python train.py --arch="unet" --model="text-conditioned image flow-matching model" --dataset="photos with spoken descriptions (Open Images, Localized Narratives)" --train_examples=101725 --image_size=32 --horizontal_flip=false --conditioning="text" --objective="flow_matching" --cond_dim=128 --tokenizer="word" --vocab_size=4585 --text_encoder_width=256 --text_encoder_layers=6 --text_encoder_norm="layernorm" --text_encoder_norm_position="pre" --text_encoder_activation="gelu" --text_encoder_mlp_ratio=6 --text_encoder_head_dim=32 --text_encoder_fused_qkv=true --text_encoder_bias="all" --text_encoder_qk_norm=false --text_encoder_layer_scale_init=0.1 --text_encoder_parallel_block=false --text_encoder_inner_norm=false --text_encoder_drop_path=0.05 --text_encoder_positions="rope" --cond_dropout=0.1 --logit_normal_time=false --norm="groupnorm" --hidden_act="gelu" --weight_standardization=true --widths=[96, 192, 384] --blocks_per_level=3 --scale_shift_norm=false --dropout=0.05 --attention=true --upsampling="nearest_conv" --init="lecun_normal" --residual_init="scaled_by_depth" --optimizer="soap" --beta2=0.999 --learning_rate=0.0014 --beta1=0.95 --shampoo_beta=0.95 --eps=1e-08 --precondition_frequency=32 --max_precond_dim=1536 --one_sided=false --adamw_lr_other_params=0.0011 --l1_shrink=0.03 --cautious_weight_decay=true --ema_decay=0.999 --max_steps=15000 --batch_size=64 --epochs=9.4 --lr_schedule="cosine" --final_lr_fraction=0 --warmup_steps=3000 --weight_decay=0.05 --adamw_weight_decay_other_params=0.05
Rows from block 10 of the denoiser, named by matrix and row number. Each number is 50 + 10 x the weight over its row's rms, rounded and kept within 0 to 99. All counts start at 0. After the name is the row's rms in percent of the matrix's.
# convs0: first 3x3 conv (model.decb.0.0.convs.0.weight, 192x384x3x3, standardized in use), inputs 245-249, a 3x3 kernel for each
convs0.35 133:50 50 50 50 50 52 50 50 50 50 50 50 50 50 50 50 50 50 50 50 50 51 49 50 50 50 50 52 50 50 50 50 50 50 50 50 51 50 50 50 50 50 50 50 49
convs0.36 056:51 45 50 39 00 18 51 56 50 50 50 50 50 41 51 50 48 51 50 50 50 51 54 50 53 55 50 50 50 49 50 39 49 38 50 50 51 56 54 50 37 49 50 50 50
convs0.37 136:50 50 50 50 51 50 50 50 50 50 50 50 50 50 51 50 50 50 50 50 50 50 50 50 50 50 50 51 49 51 50 50 50 50 50 49 50 50 52 50 50 49 50 52 50
convs0.38 051:45 51 49 55 55 50 54 56 49 79 48 51 37 61 53 51 47 46 49 54 49 50 91 50 49 53 44 40 49 50 52 34 53 48 50 51 50 50 50 43 78 37 43 29 67
convs0.39 071:51 48 50 52 50 50 50 59 51 69 51 51 31 50 50 51 49 46 64 51 53 54 44 51 50 49 50 50 50 48 64 58 36 50 51 48 50 46 29 48 41 50 67 50 51
convs0.40 048:49 64 45 62 52 49 56 39 22 51 49 48 49 50 37 49 62 17 39 49 56 82 51 49 46 59 50 50 49 50 65 54 56 56 47 49 51 50 50 40 65 53 34 52 48
convs0.41 021:53 50 44 56 53 51 21 54 79 49 55 55 34 43 51 42 38 56 49 52 93 28 56 59 50 80 76 60 15 52 50 63 49 54 50 50 46 50 65 56 60 46 59 51 50
convs0.42 060:49 50 50 70 53 49 43 48 49 54 38 55 50 48 07 51 50 58 51 43 49 34 47 51 50 26 74 46 52 46 49 62 54 46 53 48 53 41 39 52 50 42 44 55 50
convs0.43 114:52 50 52 50 50 45 50 52 50 50 53 50 50 51 50 50 50 51 50 43 50 48 50 52 50 49 50 50 50 50 51 50 49 50 49 49 51 50 50 50 50 50 50 49 47
convs0.44 050:50 36 58 45 49 48 60 50 49 44 54 44 50 50 49 47 54 50 50 51 40 64 42 50 50 48 49 51 50 48 53 55 37 51 73 43 79 56 49 50 45 54 35 44 50
convs0.45 029:52 52 49 08 48 50 44 30 12 51 50 51 39 44 50 49 48 38 52 47 51 49 51 49 36 00 57 50 53 53 39 65 52 57 49 49 55 69 75 44 08 49 49 49 53
convs0.46 036:84 52 41 53 49 49 52 46 55 65 47 66 47 42 43 47 47 37 39 49 48 46 89 51 49 52 31 50 43 45 48 52 57 39 39 50 69 50 78 49 45 28 53 63 24
convs0.47 048:67 51 45 50 48 50 50 50 50 69 99 55 44 45 45 50 49 45 50 45 68 51 49 49 53 48 50 50 47 64 45 50 51 39 49 49 37 55 52 50 47 50 48 51 50
convs0.48 049:51 57 60 42 42 50 50 52 48 42 49 50 65 50 50 47 74 50 49 49 48 64 53 42 50 40 49 52 51 50 49 50 49 56 50 49 50 48 50 65 41 90 50 55 50
convs0.49 138:50 50 50 50 51 50 49 48 50 50 50 50 49 50 51 50 51 50 50 50 50 50 50 50 50 53 50 50 50 50 50 53 50 50 50 50 50 50 50 50 50 50 50 51 50
convs0.50 049:53 44 56 50 47 51 48 20 35 52 48 49 73 48 50 49 57 55 51 48 50 99 37 39 46 31 49 48 00 49 60 99 50 55 50 63 49 72 51 45 53 38 49 42 49
convs0.51 045:49 44 49 51 29 49 40 44 50 41 50 55 48 50 93 52 50 48 55 42 50 65 50 51 50 42 48 51 49 58 49 50 55 52 53 51 52 50 49 49 36 50 48 64 39
convs0.52 044:16 49 50 68 48 50 24 51 59 50 50 48 48 51 50 52 99 50 50 51 50 49 50 50 47 50 76 52 51 50 47 51 50 51 50 49 55 29 51 50 52 54 76 50 51
convs0.53 051:42 55 50 24 52 50 98 50 00 48 50 49 57 18 45 50 46 50 50 19 30 51 49 49 88 31 50 44 47 54 50 23 47 47 50 52 49 51 66 99 00 50 00 48 50
convs0.54 185:50 49 50 50 49 52 50 51 51 50 50 50 51 50 50 50 49 50 50 51 50 50 50 50 50 49 50 50 50 50 50 50 54 49 50 50 50 52 50 50 50 50 50 50 52
convs0.55 160:50 50 50 48 42 43 50 50 50 51 52 57 45 50 50 46 50 51 50 40 50 50 49 49 51 50 59 51 50 50 50 50 49 61 50 50 50 48 50 52 53 50 50 50 50
convs0.56 078:50 49 73 48 50 51 56 50 52 56 62 52 50 55 49 45 49 50 53 99 50 58 52 67 50 49 57 53 48 62 72 50 36 62 50 45 50 48 45 49 48 51 51 51 51
convs0.57 125:50 51 50 40 36 47 50 51 55 50 48 50 50 53 50 50 50 50 50 49 50 50 52 44 50 51 50 48 49 50 51 52 50 42 45 50 49 48 49 38 48 50 50 50 52
convs0.58 052:50 50 50 50 50 52 50 51 30 50 68 51 52 50 55 50 59 50 44 50 50 51 52 49 50 47 48 49 49 50 50 50 45 50 57 50 49 43 52 44 50 50 50 50 50
convs0.59 188:50 50 50 50 60 53 50 50 50 49 51 51 50 52 50 52 50 50 50 51 50 47 49 50 49 50 50 50 50 48 50 50 50 48 50 50 50 50 51 50 50 53 50 52 50
convs0.60 099:50 50 50 49 50 50 50 47 50 52 50 50 50 52 50 49 51 50 50 46 50 48 51 49 50 50 50 52 50 50 50 50 45 49 48 50 48 50 50 50 43 50 50 50 49
convs0.61 056:61 30 49 54 50 50 58 51 49 00 51 65 51 00 54 51 58 51 59 37 48 46 24 55 49 44 52 55 32 51 50 73 50 98 47 49 53 50 73 50 52 50 53 50 40
convs0.62 173:50 50 50 50 50 50 50 50 50 50 50 50 50 50 50 50 48 50 50 50 50 50 52 50 49 50 50 50 50 50 50 50 50 50 50 50 50 50 50 50 50 50 50 50 50
convs0.63 100:50 50 50 47 50 50 50 48 49 50 50 50 50 49 50 50 49 50 50 52 50 50 50 50 50 50 50 50 51 50 50 50 52 51 51 50 50 50 50 50 50 50 50 52 53
convs0.64 081:35 76 50 49 49 49 50 46 52 51 56 50 49 20 50 62 48 50 49 46 49 50 50 58 50 51 54 50 52 50 50 48 48 43 50 51 49 41 57 52 47 49 51 53 59
convs0.65 145:50 51 52 48 50 50 50 51 50 52 50 50 51 50 50 52 49 50 44 50 50 50 51 46 51 50 48 50 49 50 50 50 50 42 50 51 50 50 48 49 50 50 49 50 50
convs0.66 092:50 49 50 59 37 53 51 50 38 50 48 51 54 54 50 50 53 46 50 59 52 60 45 50 65 46 50 48 50 47 49 59 48 50 50 50 30 49 50 50 28 54 56 50 49
convs0.67 047:52 49 35 50 65 49 50 55 52 53 53 49 94 47 50 51 46 40 91 51 54 52 49 50 80 64 18 50 50 52 51 35 30 51 54 51 60 54 54 48 31 53 49 56 42
convs0.68 068:55 47 48 47 50 50 53 43 50 50 83 59 48 50 51 60 40 49 44 46 55 46 73 51 50 62 49 53 46 50 53 43 46 53 47 49 27 46 55 48 47 44 76 48 50
convs0.69 046:50 50 50 50 57 50 22 50 59 48 52 64 53 61 46 50 99 49 41 56 52 51 47 57 44 77 50 50 38 50 52 49 50 50 41 54 50 50 48 50 60 50 50 48 49
convs0.70 166:53 50 50 50 50 47 50 49 52 50 50 50 50 51 49 50 50 50 50 49 50 51 50 48 50 48 50 50 50 50 51 50 50 50 50 50 50 49 44 50 50 55 50 50 50
convs0.71 168:50 52 50 50 49 51 51 53 49 50 50 50 50 50 50 50 52 50 53 50 50 50 50 50 50 50 50 50 50 50 50 53 51 50 50 50 50 50 50 50 50 48 50 50 51
convs0.72 053:54 79 50 51 53 51 50 50 99 60 49 49 50 50 46 46 50 50 50 47 48 59 49 58 51 50 53 47 49 47 55 97 49 49 52 50 50 00 51 51 50 45 50 50 30
convs0.73 148:50 50 49 50 50 50 50 50 50 50 50 50 50 50 50 48 50 50 50 50 50 50 50 50 50 50 49 50 50 50 50 50 51 50 50 50 50 50 50 50 53 44 49 50 50
convs0.74 130:48 50 50 50 52 50 50 51 50 51 51 50 47 49 50 48 50 50 50 50 50 50 50 51 50 50 49 50 50 50 50 50 50 50 50 50 50 58 51 50 50 51 50 50 50
convs0.75 032:48 46 42 47 35 42 50 38 51 54 54 50 50 56 52 45 56 59 70 65 40 55 56 54 43 99 50 53 99 39 65 51 53 58 51 29 50 54 50 44 54 19 46 49 49
convs0.76 036:33 88 46 50 51 49 49 43 67 61 40 50 76 51 50 48 78 51 51 50 50 90 35 49 53 99 54 50 43 54 49 47 49 56 46 50 58 54 52 71 50 39 50 50 55
convs0.77 147:50 50 50 50 49 51 51 44 50 50 52 50 50 50 50 50 50 50 50 48 50 50 49 51 48 50 50 53 48 50 51 50 50 55 50 50 49 50 50 51 50 51 50 50 50
convs0.78 028:67 55 45 40 49 50 51 63 54 63 30 66 55 43 61 60 51 52 48 58 46 53 49 53 49 60 49 50 46 44 52 50 49 44 49 70 53 38 51 76 47 48 07 80 51
convs0.79 038:51 49 51 52 54 46 56 49 51 51 38 48 51 44 50 50 49 50 41 49 54 54 50 45 50 50 50 63 52 61 51 56 50 51 51 51 50 48 99 36 53 49 52 47 47
convs0.80 148:50 50 50 47 49 50 50 49 50 50 50 50 49 51 53 50 50 50 50 50 50 50 50 50 50 50 50 50 51 50 49 50 52 50 50 49 50 50 51 48 50 49 51 51 49
convs0.81 048:48 36 66 48 52 51 45 87 66 47 52 49 48 56 51 51 56 51 50 62 44 56 61 49 37 51 37 48 49 51 42 48 50 51 50 50 49 50 42 49 49 72 27 64 51
convs0.82 092:48 50 48 48 50 49 50 59 51 55 83 46 50 46 56 45 52 49 50 51 50 50 46 51 55 42 49 36 31 50 00 50 99 48 64 78 50 49 58 44 52 52 49 35 49
convs0.83 063:50 56 49 48 52 53 29 52 55 52 59 50 54 51 41 50 49 63 48 52 36 62 52 44 50 64 46 49 49 48 62 51 50 50 51 50 62 34 49 50 18 51 44 50 51
convs0.84 166:50 50 50 49 50 48 50 51 50 50 50 50 49 50 50 50 50 50 50 50 50 50 50 50 50 50 48 50 50 50 50 50 50 50 51 50 50 50 51 50 50 50 51 51 50
convs0.85 038:46 50 58 56 60 57 50 73 49 48 49 50 34 49 50 61 48 50 51 40 51 49 50 52 50 46 78 52 49 55 56 50 51 40 74 42 53 86 30 42 48 51 77 49 39
convs0.86 051:53 53 50 63 52 46 50 46 44 49 48 41 58 47 61 46 49 46 50 55 72 46 55 55 34 84 29 47 78 48 50 62 43 62 15 51 52 51 48 32 43 39 71 42 47
convs0.87 030:58 99 54 52 00 20 35 59 55 47 45 50 35 48 51 42 55 38 61 44 49 54 44 51 41 52 57 35 64 99 65 52 52 41 51 55 63 73 47 50 51 42 57 52 99
convs0.88 137:50 55 50 50 49 50 50 50 52 48 50 51 50 50 50 50 52 50 51 50 49 50 50 50 50 51 50 51 51 50 50 50 50 48 50 50 50 50 50 50 50 49 49 50 49
convs0.89 038:54 45 29 49 46 51 41 50 51 51 50 54 50 35 61 50 50 49 42 43 18 50 46 65 78 50 46 51 48 50 49 86 51 50 44 54 71 76 81 58 49 47 49 42 50
convs0.90 046:59 23 51 54 45 53 50 50 50 50 50 49 38 49 31 48 48 57 34 57 22 50 50 50 51 49 61 51 51 50 49 48 50 57 51 77 51 54 37 52 50 52 50 51 50
convs0.91 058:48 50 50 50 58 49 49 50 47 50 49 49 43 50 56 49 49 46 50 50 35 50 50 50 50 10 41 49 63 51 50 50 51 50 49 50 31 66 52 47 50 50 63 50 33
convs0.92 067:46 51 48 52 53 53 51 51 50 51 56 49 36 49 50 50 61 52 59 50 50 50 48 53 49 51 50 35 48 49 52 53 51 53 50 51 52 46 51 48 50 50 53 50 42
convs0.93 096:49 51 50 51 50 50 50 50 51 50 45 47 50 50 51 51 51 57 35 50 50 33 50 44 50 52 46 50 63 53 55 50 47 50 00 48 53 68 31 48 51 50 50 58 49
convs0.94 054:77 50 55 50 50 55 65 11 67 46 51 62 50 51 50 47 52 39 48 50 64 49 48 32 51 45 49 49 50 50 39 55 52 50 50 44 49 46 46 53 59 53 45 49 50
convs0.95 129:49 47 50 53 51 50 55 49 48 50 50 50 50 49 51 51 50 50 49 50 50 45 47 50 50 46 51 50 50 50 50 50 50 50 52 51 50 50 50 50 50 50 50 51 52
convs0.96 041:75 29 48 61 51 53 50 42 72 49 45 51 50 50 45 48 67 50 50 48 44 55 41 33 64 82 53 50 50 49 46 50 50 52 46 42 53 50 36 48 54 62 51 46 56
convs0.97 045:54 36 37 68 50 67 50 32 50 47 52 55 55 49 55 50 62 51 28 99 44 51 51 49 52 50 50 69 50 50 62 67 53 56 50 36 49 52 91 48 56 00 52 89 00
convs0.98 054:49 50 50 46 09 48 33 37 48 49 50 51 50 50 50 49 50 48 44 50 48 50 50 51 44 49 50 50 50 44 56 50 34 50 40 50 51 50 55 50 52 33 50 51 50
convs0.99 034:00 52 11 47 38 71 66 34 47 48 58 50 50 47 46 20 66 32 48 65 52 46 00 54 55 25 51 50 53 60 49 49 55 51 45 62 14 46 52 42 50 46 52 62 55
convs0.100 056:44 50 39 53 53 51 27 48 50 38 35 99 50 22 50 52 50 52 50 18 92 61 50 71 46 49 22 34 52 51 56 53 52 50 14 50 55 50 43 50 53 50 49 50 50
convs0.101 023:46 68 51 50 51 51 49 52 50 50 47 50 51 47 54 50 50 39 51 52 40 50 50 51 24 49 46 50 50 50 64 49 50 50 51 50 48 50 43 48 51 56 66 45 50
convs0.102 147:50 52 47 49 50 50 50 50 50 50 50 51 49 07 50 50 50 50 50 50 50 49 50 50 50 50 50 50 50 50 50 50 50 50 50 55 50 49 51 50 51 50 50 50 52
convs0.103 059:50 79 26 54 56 50 50 50 47 49 49 49 50 31 65 49 49 46 16 99 37 53 45 51 42 83 31 82 49 50 88 50 45 31 52 56 62 52 00 35 55 95 62 34 52
convs0.104 033:30 29 99 50 36 52 51 52 51 50 50 49 50 54 49 61 47 51 54 52 45 65 55 47 52 50 52 45 49 69 49 51 68 88 68 50 50 51 55 49 49 51 18 52 47
convs0.105 055:54 71 50 49 50 47 50 36 57 50 50 52 50 50 50 50 50 52 50 50 49 52 76 45 50 49 50 51 50 41 49 33 50 50 50 51 45 50 51 50 48 53 50 50 54
convs0.106 054:48 53 47 50 50 67 50 54 49 50 45 52 50 52 62 63 50 35 53 50 59 50 50 50 51 64 50 49 32 51 49 51 49 62 50 50 59 62 49 49 49 41 50 66 29
convs0.107 034:50 46 48 17 46 06 56 51 37 55 52 49 49 39 50 61 49 51 49 49 49 42 50 43 51 50 50 50 42 49 25 48 22 50 42 51 51 51 59 46 50 50 50 45 55
convs0.108 059:45 49 50 53 50 50 49 99 50 49 51 50 41 50 53 46 50 50 50 49 51 55 51 50 48 52 55 51 50 50 50 49 51 48 49 50 51 49 49 60 49 50 50 51 53
convs0.109 055:50 38 50 45 50 38 79 51 49 47 50 40 51 22 53 52 49 52 00 57 51 46 51 48 50 67 51 62 49 51 50 56 50 52 54 44 50 54 29 54 28 49 69 49 54
convs0.110 041:50 57 50 46 93 72 53 49 33 49 55 49 52 42 50 49 52 48 51 51 45 32 63 63 50 49 50 48 49 44 45 07 35 49 51 49 51 50 49 49 49 68 49 59 46
convs0.111 047:51 50 49 24 49 49 47 50 64 49 51 49 51 49 52 54 37 48 50 57 46 54 50 53 70 48 50 50 44 48 50 50 50 53 51 48 52 50 60 53 49 50 49 43 53
convs0.112 123:46 49 50 50 49 48 44 50 50 50 50 50 54 50 51 50 41 50 50 49 47 53 50 50 50 50 45 50 49 50 50 49 50 50 41 50 50 50 50 50 46 56 50 50 51
convs0.113 044:50 35 50 71 12 51 50 56 50 49 71 56 54 64 51 50 50 49 53 44 49 49 53 20 55 51 49 50 49 48 52 49 40 50 50 50 50 47 50 50 50 49 51 52 50
convs0.114 058:56 41 28 48 47 47 51 54 48 50 54 50 50 50 36 49 51 49 42 46 43 51 32 47 55 56 49 50 50 51 50 58 50 50 54 49 51 45 62 51 55 58 50 49 50
convs0.115 043:48 50 55 46 49 50 53 43 45 54 52 53 72 51 53 37 50 50 60 51 40 48 16 63 51 37 48 50 52 45 37 47 58 53 50 66 50 33 46 61 47 50 51 46 49
convs0.116 052:50 95 48 39 54 48 35 50 50 53 41 50 55 50 48 50 57 50 54 58 53 49 51 47 51 68 50 59 49 44 49 52 50 50 49 50 58 53 44 55 47 29 50 61 51
convs0.117 081:51 53 50 00 58 53 58 50 51 50 50 52 50 50 53 50 50 57 50 57 35 50 58 50 50 40 50 50 50 52 58 91 50 54 51 54 51 45 50 38 50 54 48 50 40
convs0.118 032:44 50 51 33 47 51 50 50 46 57 50 51 46 43 55 51 51 52 50 78 07 48 69 53 47 53 51 50 49 49 50 39 65 46 46 48 51 94 31 46 44 63 81 50 46
convs0.119 118:48 47 50 48 50 50 50 49 50 48 51 49 48 50 50 51 49 50 50 50 51 50 48 50 50 48 50 50 50 50 50 50 51 32 53 50 51 51 50 54 50 50 50 50 50
convs0.120 150:50 50 47 50 50 49 49 50 50 51 49 54 50 52 54 50 51 50 50 63 50 50 50 50 50 51 50 50 51 50 51 51 50 50 55 50 52 50 50 49 51 49 48 50 50
convs0.121 177:53 53 50 50 50 49 50 50 51 50 54 50 49 51 50 50 51 50 52 50 50 50 49 50 50 51 50 50 48 50 50 50 50 50 50 50 50 50 50 50 50 45 50 49 46
convs0.122 270:50 50 50 50 58 50 49 49 50 50 47 50 47 50 50 50 47 50 50 49 50 73 48 50 50 44 56 50 50 50 50 53 51 47 50 54 51 50 51 50 49 50 50 50 52
convs0.123 153:50 52 49 50 52 50 50 50 50 50 51 50 50 50 50 50 50 50 49 50 50 50 50 50 49 51 50 50 50 50 48 50 49 50 47 50 50 51 50 50 50 50 50 50 51
convs0.124 143:49 50 50 50 50 51 50 51 50 50 50 50 49 50 50 50 50 48 50 50 50 50 50 51 50 50 50 39 50 51 50 47 50 50 50 50 50 50 58 56 50 50 50 50 50
convs0.125 104:50 51 50 48 50 51 53 50 50 50 49 50 50 50 50 50 50 50 50 49 53 51 50 50 50 54 50 51 50 50 51 50 50 50 50 50 50 52 50 50 50 51 50 50 50
convs0.126 100:51 32 52 52 50 00 39 64 48 53 49 64 48 55 55 47 47 43 50 50 49 50 50 50 50 47 44 99 50 58 09 49 50 50 50 50 45 50 49 56 49 51 50 51 52
convs0.127 115:50 49 51 51 43 51 49 50 52 50 49 48 53 50 51 50 50 50 42 50 50 50 50 53 51 49 51 51 51 50 50 51 52 48 50 50 50 48 47 48 51 50 50 50 50
convs0.128 087:54 49 50 92 47 29 47 50 52 47 45 50 51 45 52 69 41 50 50 50 52 57 64 49 50 49 50 50 70 25 88 50 45 55 19 35 49 60 55 65 50 53 50 52 51
convs0.129 084:50 50 48 53 47 47 50 65 49 34 49 51 56 50 50 50 86 49 50 50 50 50 45 50 52 41 46 46 46 51 55 49 51 49 51 50 51 50 42 52 49 51 49 57 52
convs0.130 076:40 52 50 37 53 51 49 52 50 49 52 50 99 49 51 44 59 49 37 64 47 51 50 64 55 99 51 46 51 44 52 50 71 36 51 50 49 69 53 49 36 35 51 55 48
convs0.131 059:50 49 51 50 50 64 46 99 42 49 51 50 52 50 52 51 42 67 52 50 48 51 50 52 50 34 50 52 74 53 47 50 50 50 99 48 46 52 46 51 50 49 53 52 50
convs0.132 080:50 50 50 50 47 76 37 50 50 50 50 50 53 50 50 50 50 50 49 50 50 50 52 49 50 49 61 50 50 50 50 50 49 51 50 50 50 49 50 50 52 50 50 50 50
convs0.133 248:50 50 50 50 52 50 50 50 50 50 50 50 50 50 50 50 50 50 50 50 50 50 49 51 50 49 50 50 49 50 50 50 50 50 50 50 50 50 51 50 50 50 50 50 50
convs0.134 141:51 50 50 49 51 49 51 50 50 49 50 50 53 50 50 50 50 49 50 50 49 52 50 50 50 50 49 49 50 49 50 50 50 51 50 50 50 50 50 50 46 50 50 50 50
convs0.135 133:50 50 54 45 49 48 50 50 50 51 44 50 51 50 50 50 28 50 50 50 51 50 43 50 50 51 50 50 43 51 50 50 51 50 49 50 50 50 50 49 50 50 50 49 50
convs0.136 260:50 50 51 50 50 50 50 63 50 50 49 50 50 50 51 50 50 50 52 51 51 49 48 50 50 51 50 50 50 50 49 50 50 52 50 50 50 43 50 54 50 50 45 51 49
convs0.137 081:47 46 33 49 44 54 55 41 74 50 49 71 51 45 41 50 41 50 38 84 55 52 30 56 49 48 57 10 54 50 38 50 86 36 62 51 37 53 46 50 49 39 55 45 51
convs0.138 040:49 49 48 64 51 44 50 51 47 49 48 54 30 51 52 77 51 35 87 34 49 36 49 48 51 49 50 49 50 50 54 48 49 50 51 51 49 48 46 49 50 52 50 49 51
convs0.139 237:50 50 50 50 50 49 55 50 50 50 52 50 50 50 53 50 50 50 50 50 50 49 50 50 50 50 50 50 50 50 49 50 50 50 50 50 50 49 50 50 50 50 50 50 50
convs0.140 139:50 52 50 50 50 50 50 50 50 50 50 48 50 50 49 50 49 50 60 50 50 50 49 50 50 48 48 50 50 50 50 50 50 50 50 50 50 50 50 50 49 50 50 51 49
convs0.141 058:46 51 50 44 38 48 40 51 51 51 49 40 52 51 49 30 62 49 51 50 45 00 44 55 49 68 50 50 54 50 58 50 51 47 29 49 51 51 58 40 50 51 54 44 50
convs0.142 130:50 47 50 52 50 51 50 47 50 50 50 50 50 50 50 50 50 50 50 50 50 52 50 50 50 50 50 50 49 49 50 50 47 50 50 50 49 50 50 51 49 50 49 52 50
convs0.143 072:11 51 49 51 50 51 90 56 50 51 50 51 51 45 58 48 49 54 47 92 55 50 41 50 50 49 50 44 41 50 52 38 51 50 56 48 58 50 48 29 49 48 50 69 39
convs0.144 138:51 50 50 50 51 50 49 50 48 51 50 41 50 50 50 50 50 50 50 50 50 50 50 50 50 50 49 50 50 50 50 50 50 50 50 50 50 49 50 50 50 51 50 50 50
convs0.145 158:50 52 50 51 42 50 50 52 50 48 50 50 50 50 50 47 49 50 50 49 48 50 53 46 50 50 50 50 50 53 50 50 50 50 50 51 50 50 50 51 50 50 50 51 50
convs0.146 052:50 54 50 51 61 49 49 50 53 51 50 46 51 57 50 47 51 50 51 44 51 61 57 49 50 50 50 53 51 47 49 50 50 62 69 40 44 48 50 50 53 51 51 49 51
convs0.147 174:50 49 50 50 50 50 50 47 50 50 50 49 50 47 50 50 50 50 51 48 50 50 48 50 50 50 50 50 54 50 49 49 51 50 49 50 49 50 50 50 50 50 50 50 50
convs0.148 115:47 50 50 52 51 52 48 50 47 57 50 50 30 49 36 48 50 59 49 49 46 38 45 86 50 49 50 00 50 19 50 55 90 58 57 75 48 26 53 50 50 51 43 49 45
convs0.149 074:26 54 47 49 50 51 55 20 47 50 47 51 51 50 22 51 50 50 41 56 44 50 99 44 48 59 50 53 91 49 57 80 51 65 99 35 39 51 48 85 83 41 57 57 52
convs0.150 095:50 50 50 50 44 50 49 50 49 50 49 50 50 50 49 51 50 51 50 48 55 51 55 52 50 51 53 50 47 49 50 57 50 50 49 49 56 51 51 51 51 50 48 50 50
convs0.151 088:44 47 50 57 51 52 59 47 51 48 52 51 50 51 49 57 51 55 50 51 49 50 45 50 50 50 37 50 49 50 50 51 50 51 50 48 50 37 50 53 50 51 54 49 50
convs0.152 075:50 50 48 49 50 50 53 67 50 61 87 49 51 50 40 47 58 41 54 48 49 46 51 41 50 49 50 41 49 47 50 50 41 50 46 52 51 49 50 50 52 57 51 51 48
convs0.153 057:53 49 51 58 50 56 52 50 56 49 48 50 49 53 49 51 70 41 51 50 57 71 51 50 50 18 51 38 42 46 50 48 36 51 46 84 51 48 47 50 49 58 36 50 41
convs0.154 173:50 50 50 50 51 50 50 50 50 51 50 51 50 49 50 48 50 50 49 49 50 49 50 51 50 50 50 47 49 50 50 50 50 50 50 50 50 50 50 50 51 51 50 50 50
convs0.155 062:49 50 61 37 50 49 51 50 50 49 49 52 50 47 51 49 49 76 49 44 46 42 63 45 82 52 48 48 50 55 55 39 32 49 50 45 50 40 60 49 48 50 53 51 47
convs0.156 094:50 50 48 50 50 51 57 52 50 48 51 55 46 51 48 49 51 49 50 51 60 46 51 52 48 66 50 50 50 50 50 52 50 50 50 50 53 51 53 49 49 50 50 48 50
convs0.157 036:50 54 49 50 53 51 46 48 51 50 51 55 51 49 60 38 48 50 50 51 56 50 50 49 51 50 50 47 46 37 48 47 51 33 63 53 49 50 52 45 50 56 50 52 45
convs0.158 097:50 59 50 50 61 50 51 48 50 50 50 52 50 99 50 50 51 49 50 50 51 50 50 50 52 51 52 50 51 52 53 53 50 51 51 50 48 50 50 50 50 50 49 50 50
convs0.159 084:50 50 50 40 50 50 49 41 50 50 50 50 49 50 50 50 50 50 47 53 50 50 51 50 50 51 50 50 49 50 50 51 50 50 50 50 50 50 51 50 49 51 49 50 50
convs0.160 079:50 50 50 46 49 52 48 50 52 49 50 50 51 50 50 50 50 54 50 49 10 51 55 72 25 55 49 50 58 50 99 49 41 46 53 50 50 53 48 40 67 62 50 50 40
convs0.161 047:43 52 49 49 50 51 50 50 51 55 52 75 50 35 53 50 63 50 50 74 50 51 80 53 50 79 45 47 46 45 54 59 50 50 50 50 48 50 56 50 50 51 40 62 45
convs0.162 130:50 51 50 50 50 50 54 45 50 50 50 50 49 50 51 45 50 48 49 51 51 50 50 50 48 51 50 50 51 50 50 51 50 50 53 50 50 50 50 49 49 43 50 50 50
convs0.163 132:49 50 50 50 54 50 49 50 51 50 50 50 50 50 49 47 50 50 50 51 50 50 50 49 50 50 50 50 50 51 50 50 50 52 50 50 50 50 47 51 50 50 50 50 50
convs0.164 040:22 65 53 49 99 49 49 43 50 50 33 45 49 50 44 50 38 49 65 35 39 55 59 54 50 47 53 49 53 51 50 47 62 38 50 50 50 54 51 50 41 45 41 55 52
convs0.165 052:52 27 50 50 49 22 50 99 50 49 50 47 57 50 47 47 15 50 51 49 49 50 58 77 00 49 52 43 57 52 56 54 41 61 66 50 41 43 50 94 48 47 53 47 49
convs0.166 058:51 17 42 50 59 51 50 60 39 50 50 50 50 54 49 49 53 50 49 52 46 49 50 48 46 41 50 50 51 49 49 49 49 49 40 26 63 49 49 51 48 42 56 61 48
convs0.167 096:29 56 51 47 54 58 57 46 54 52 99 26 59 58 47 66 94 51 35 46 88 26 57 56 28 54 57 46 48 48 50 51 46 50 47 48 47 51 48 32 51 56 36 55 39
convs0.168 048:50 77 48 51 49 51 50 00 50 53 50 50 79 52 53 50 50 51 50 52 36 76 92 53 50 49 50 50 52 50 04 50 41 51 50 46 44 50 49 47 47 50 56 49 49
convs0.169 082:51 50 65 49 51 47 48 42 43 50 50 51 49 49 50 51 49 49 50 61 52 36 45 50 50 51 50 49 61 52 50 50 51 50 56 50 52 52 52 57 21 51 49 50 50
convs0.170 123:47 50 50 50 50 50 50 49 50 51 48 50 50 50 50 50 50 52 51 48 50 50 50 54 50 50 50 50 51 50 50 50 50 49 47 48 49 50 50 50 50 51 50 50 50
convs0.171 063:51 62 46 49 37 51 37 51 51 49 53 51 55 49 00 54 49 50 36 86 50 50 49 58 18 43 51 50 35 50 30 50 56 50 50 49 50 54 45 51 50 43 50 62 52
convs0.172 040:48 50 45 55 52 53 51 53 45 50 40 44 53 50 63 44 39 79 45 40 44 48 71 61 51 42 52 35 56 66 51 51 46 55 27 37 80 48 50 38 50 52 49 47 43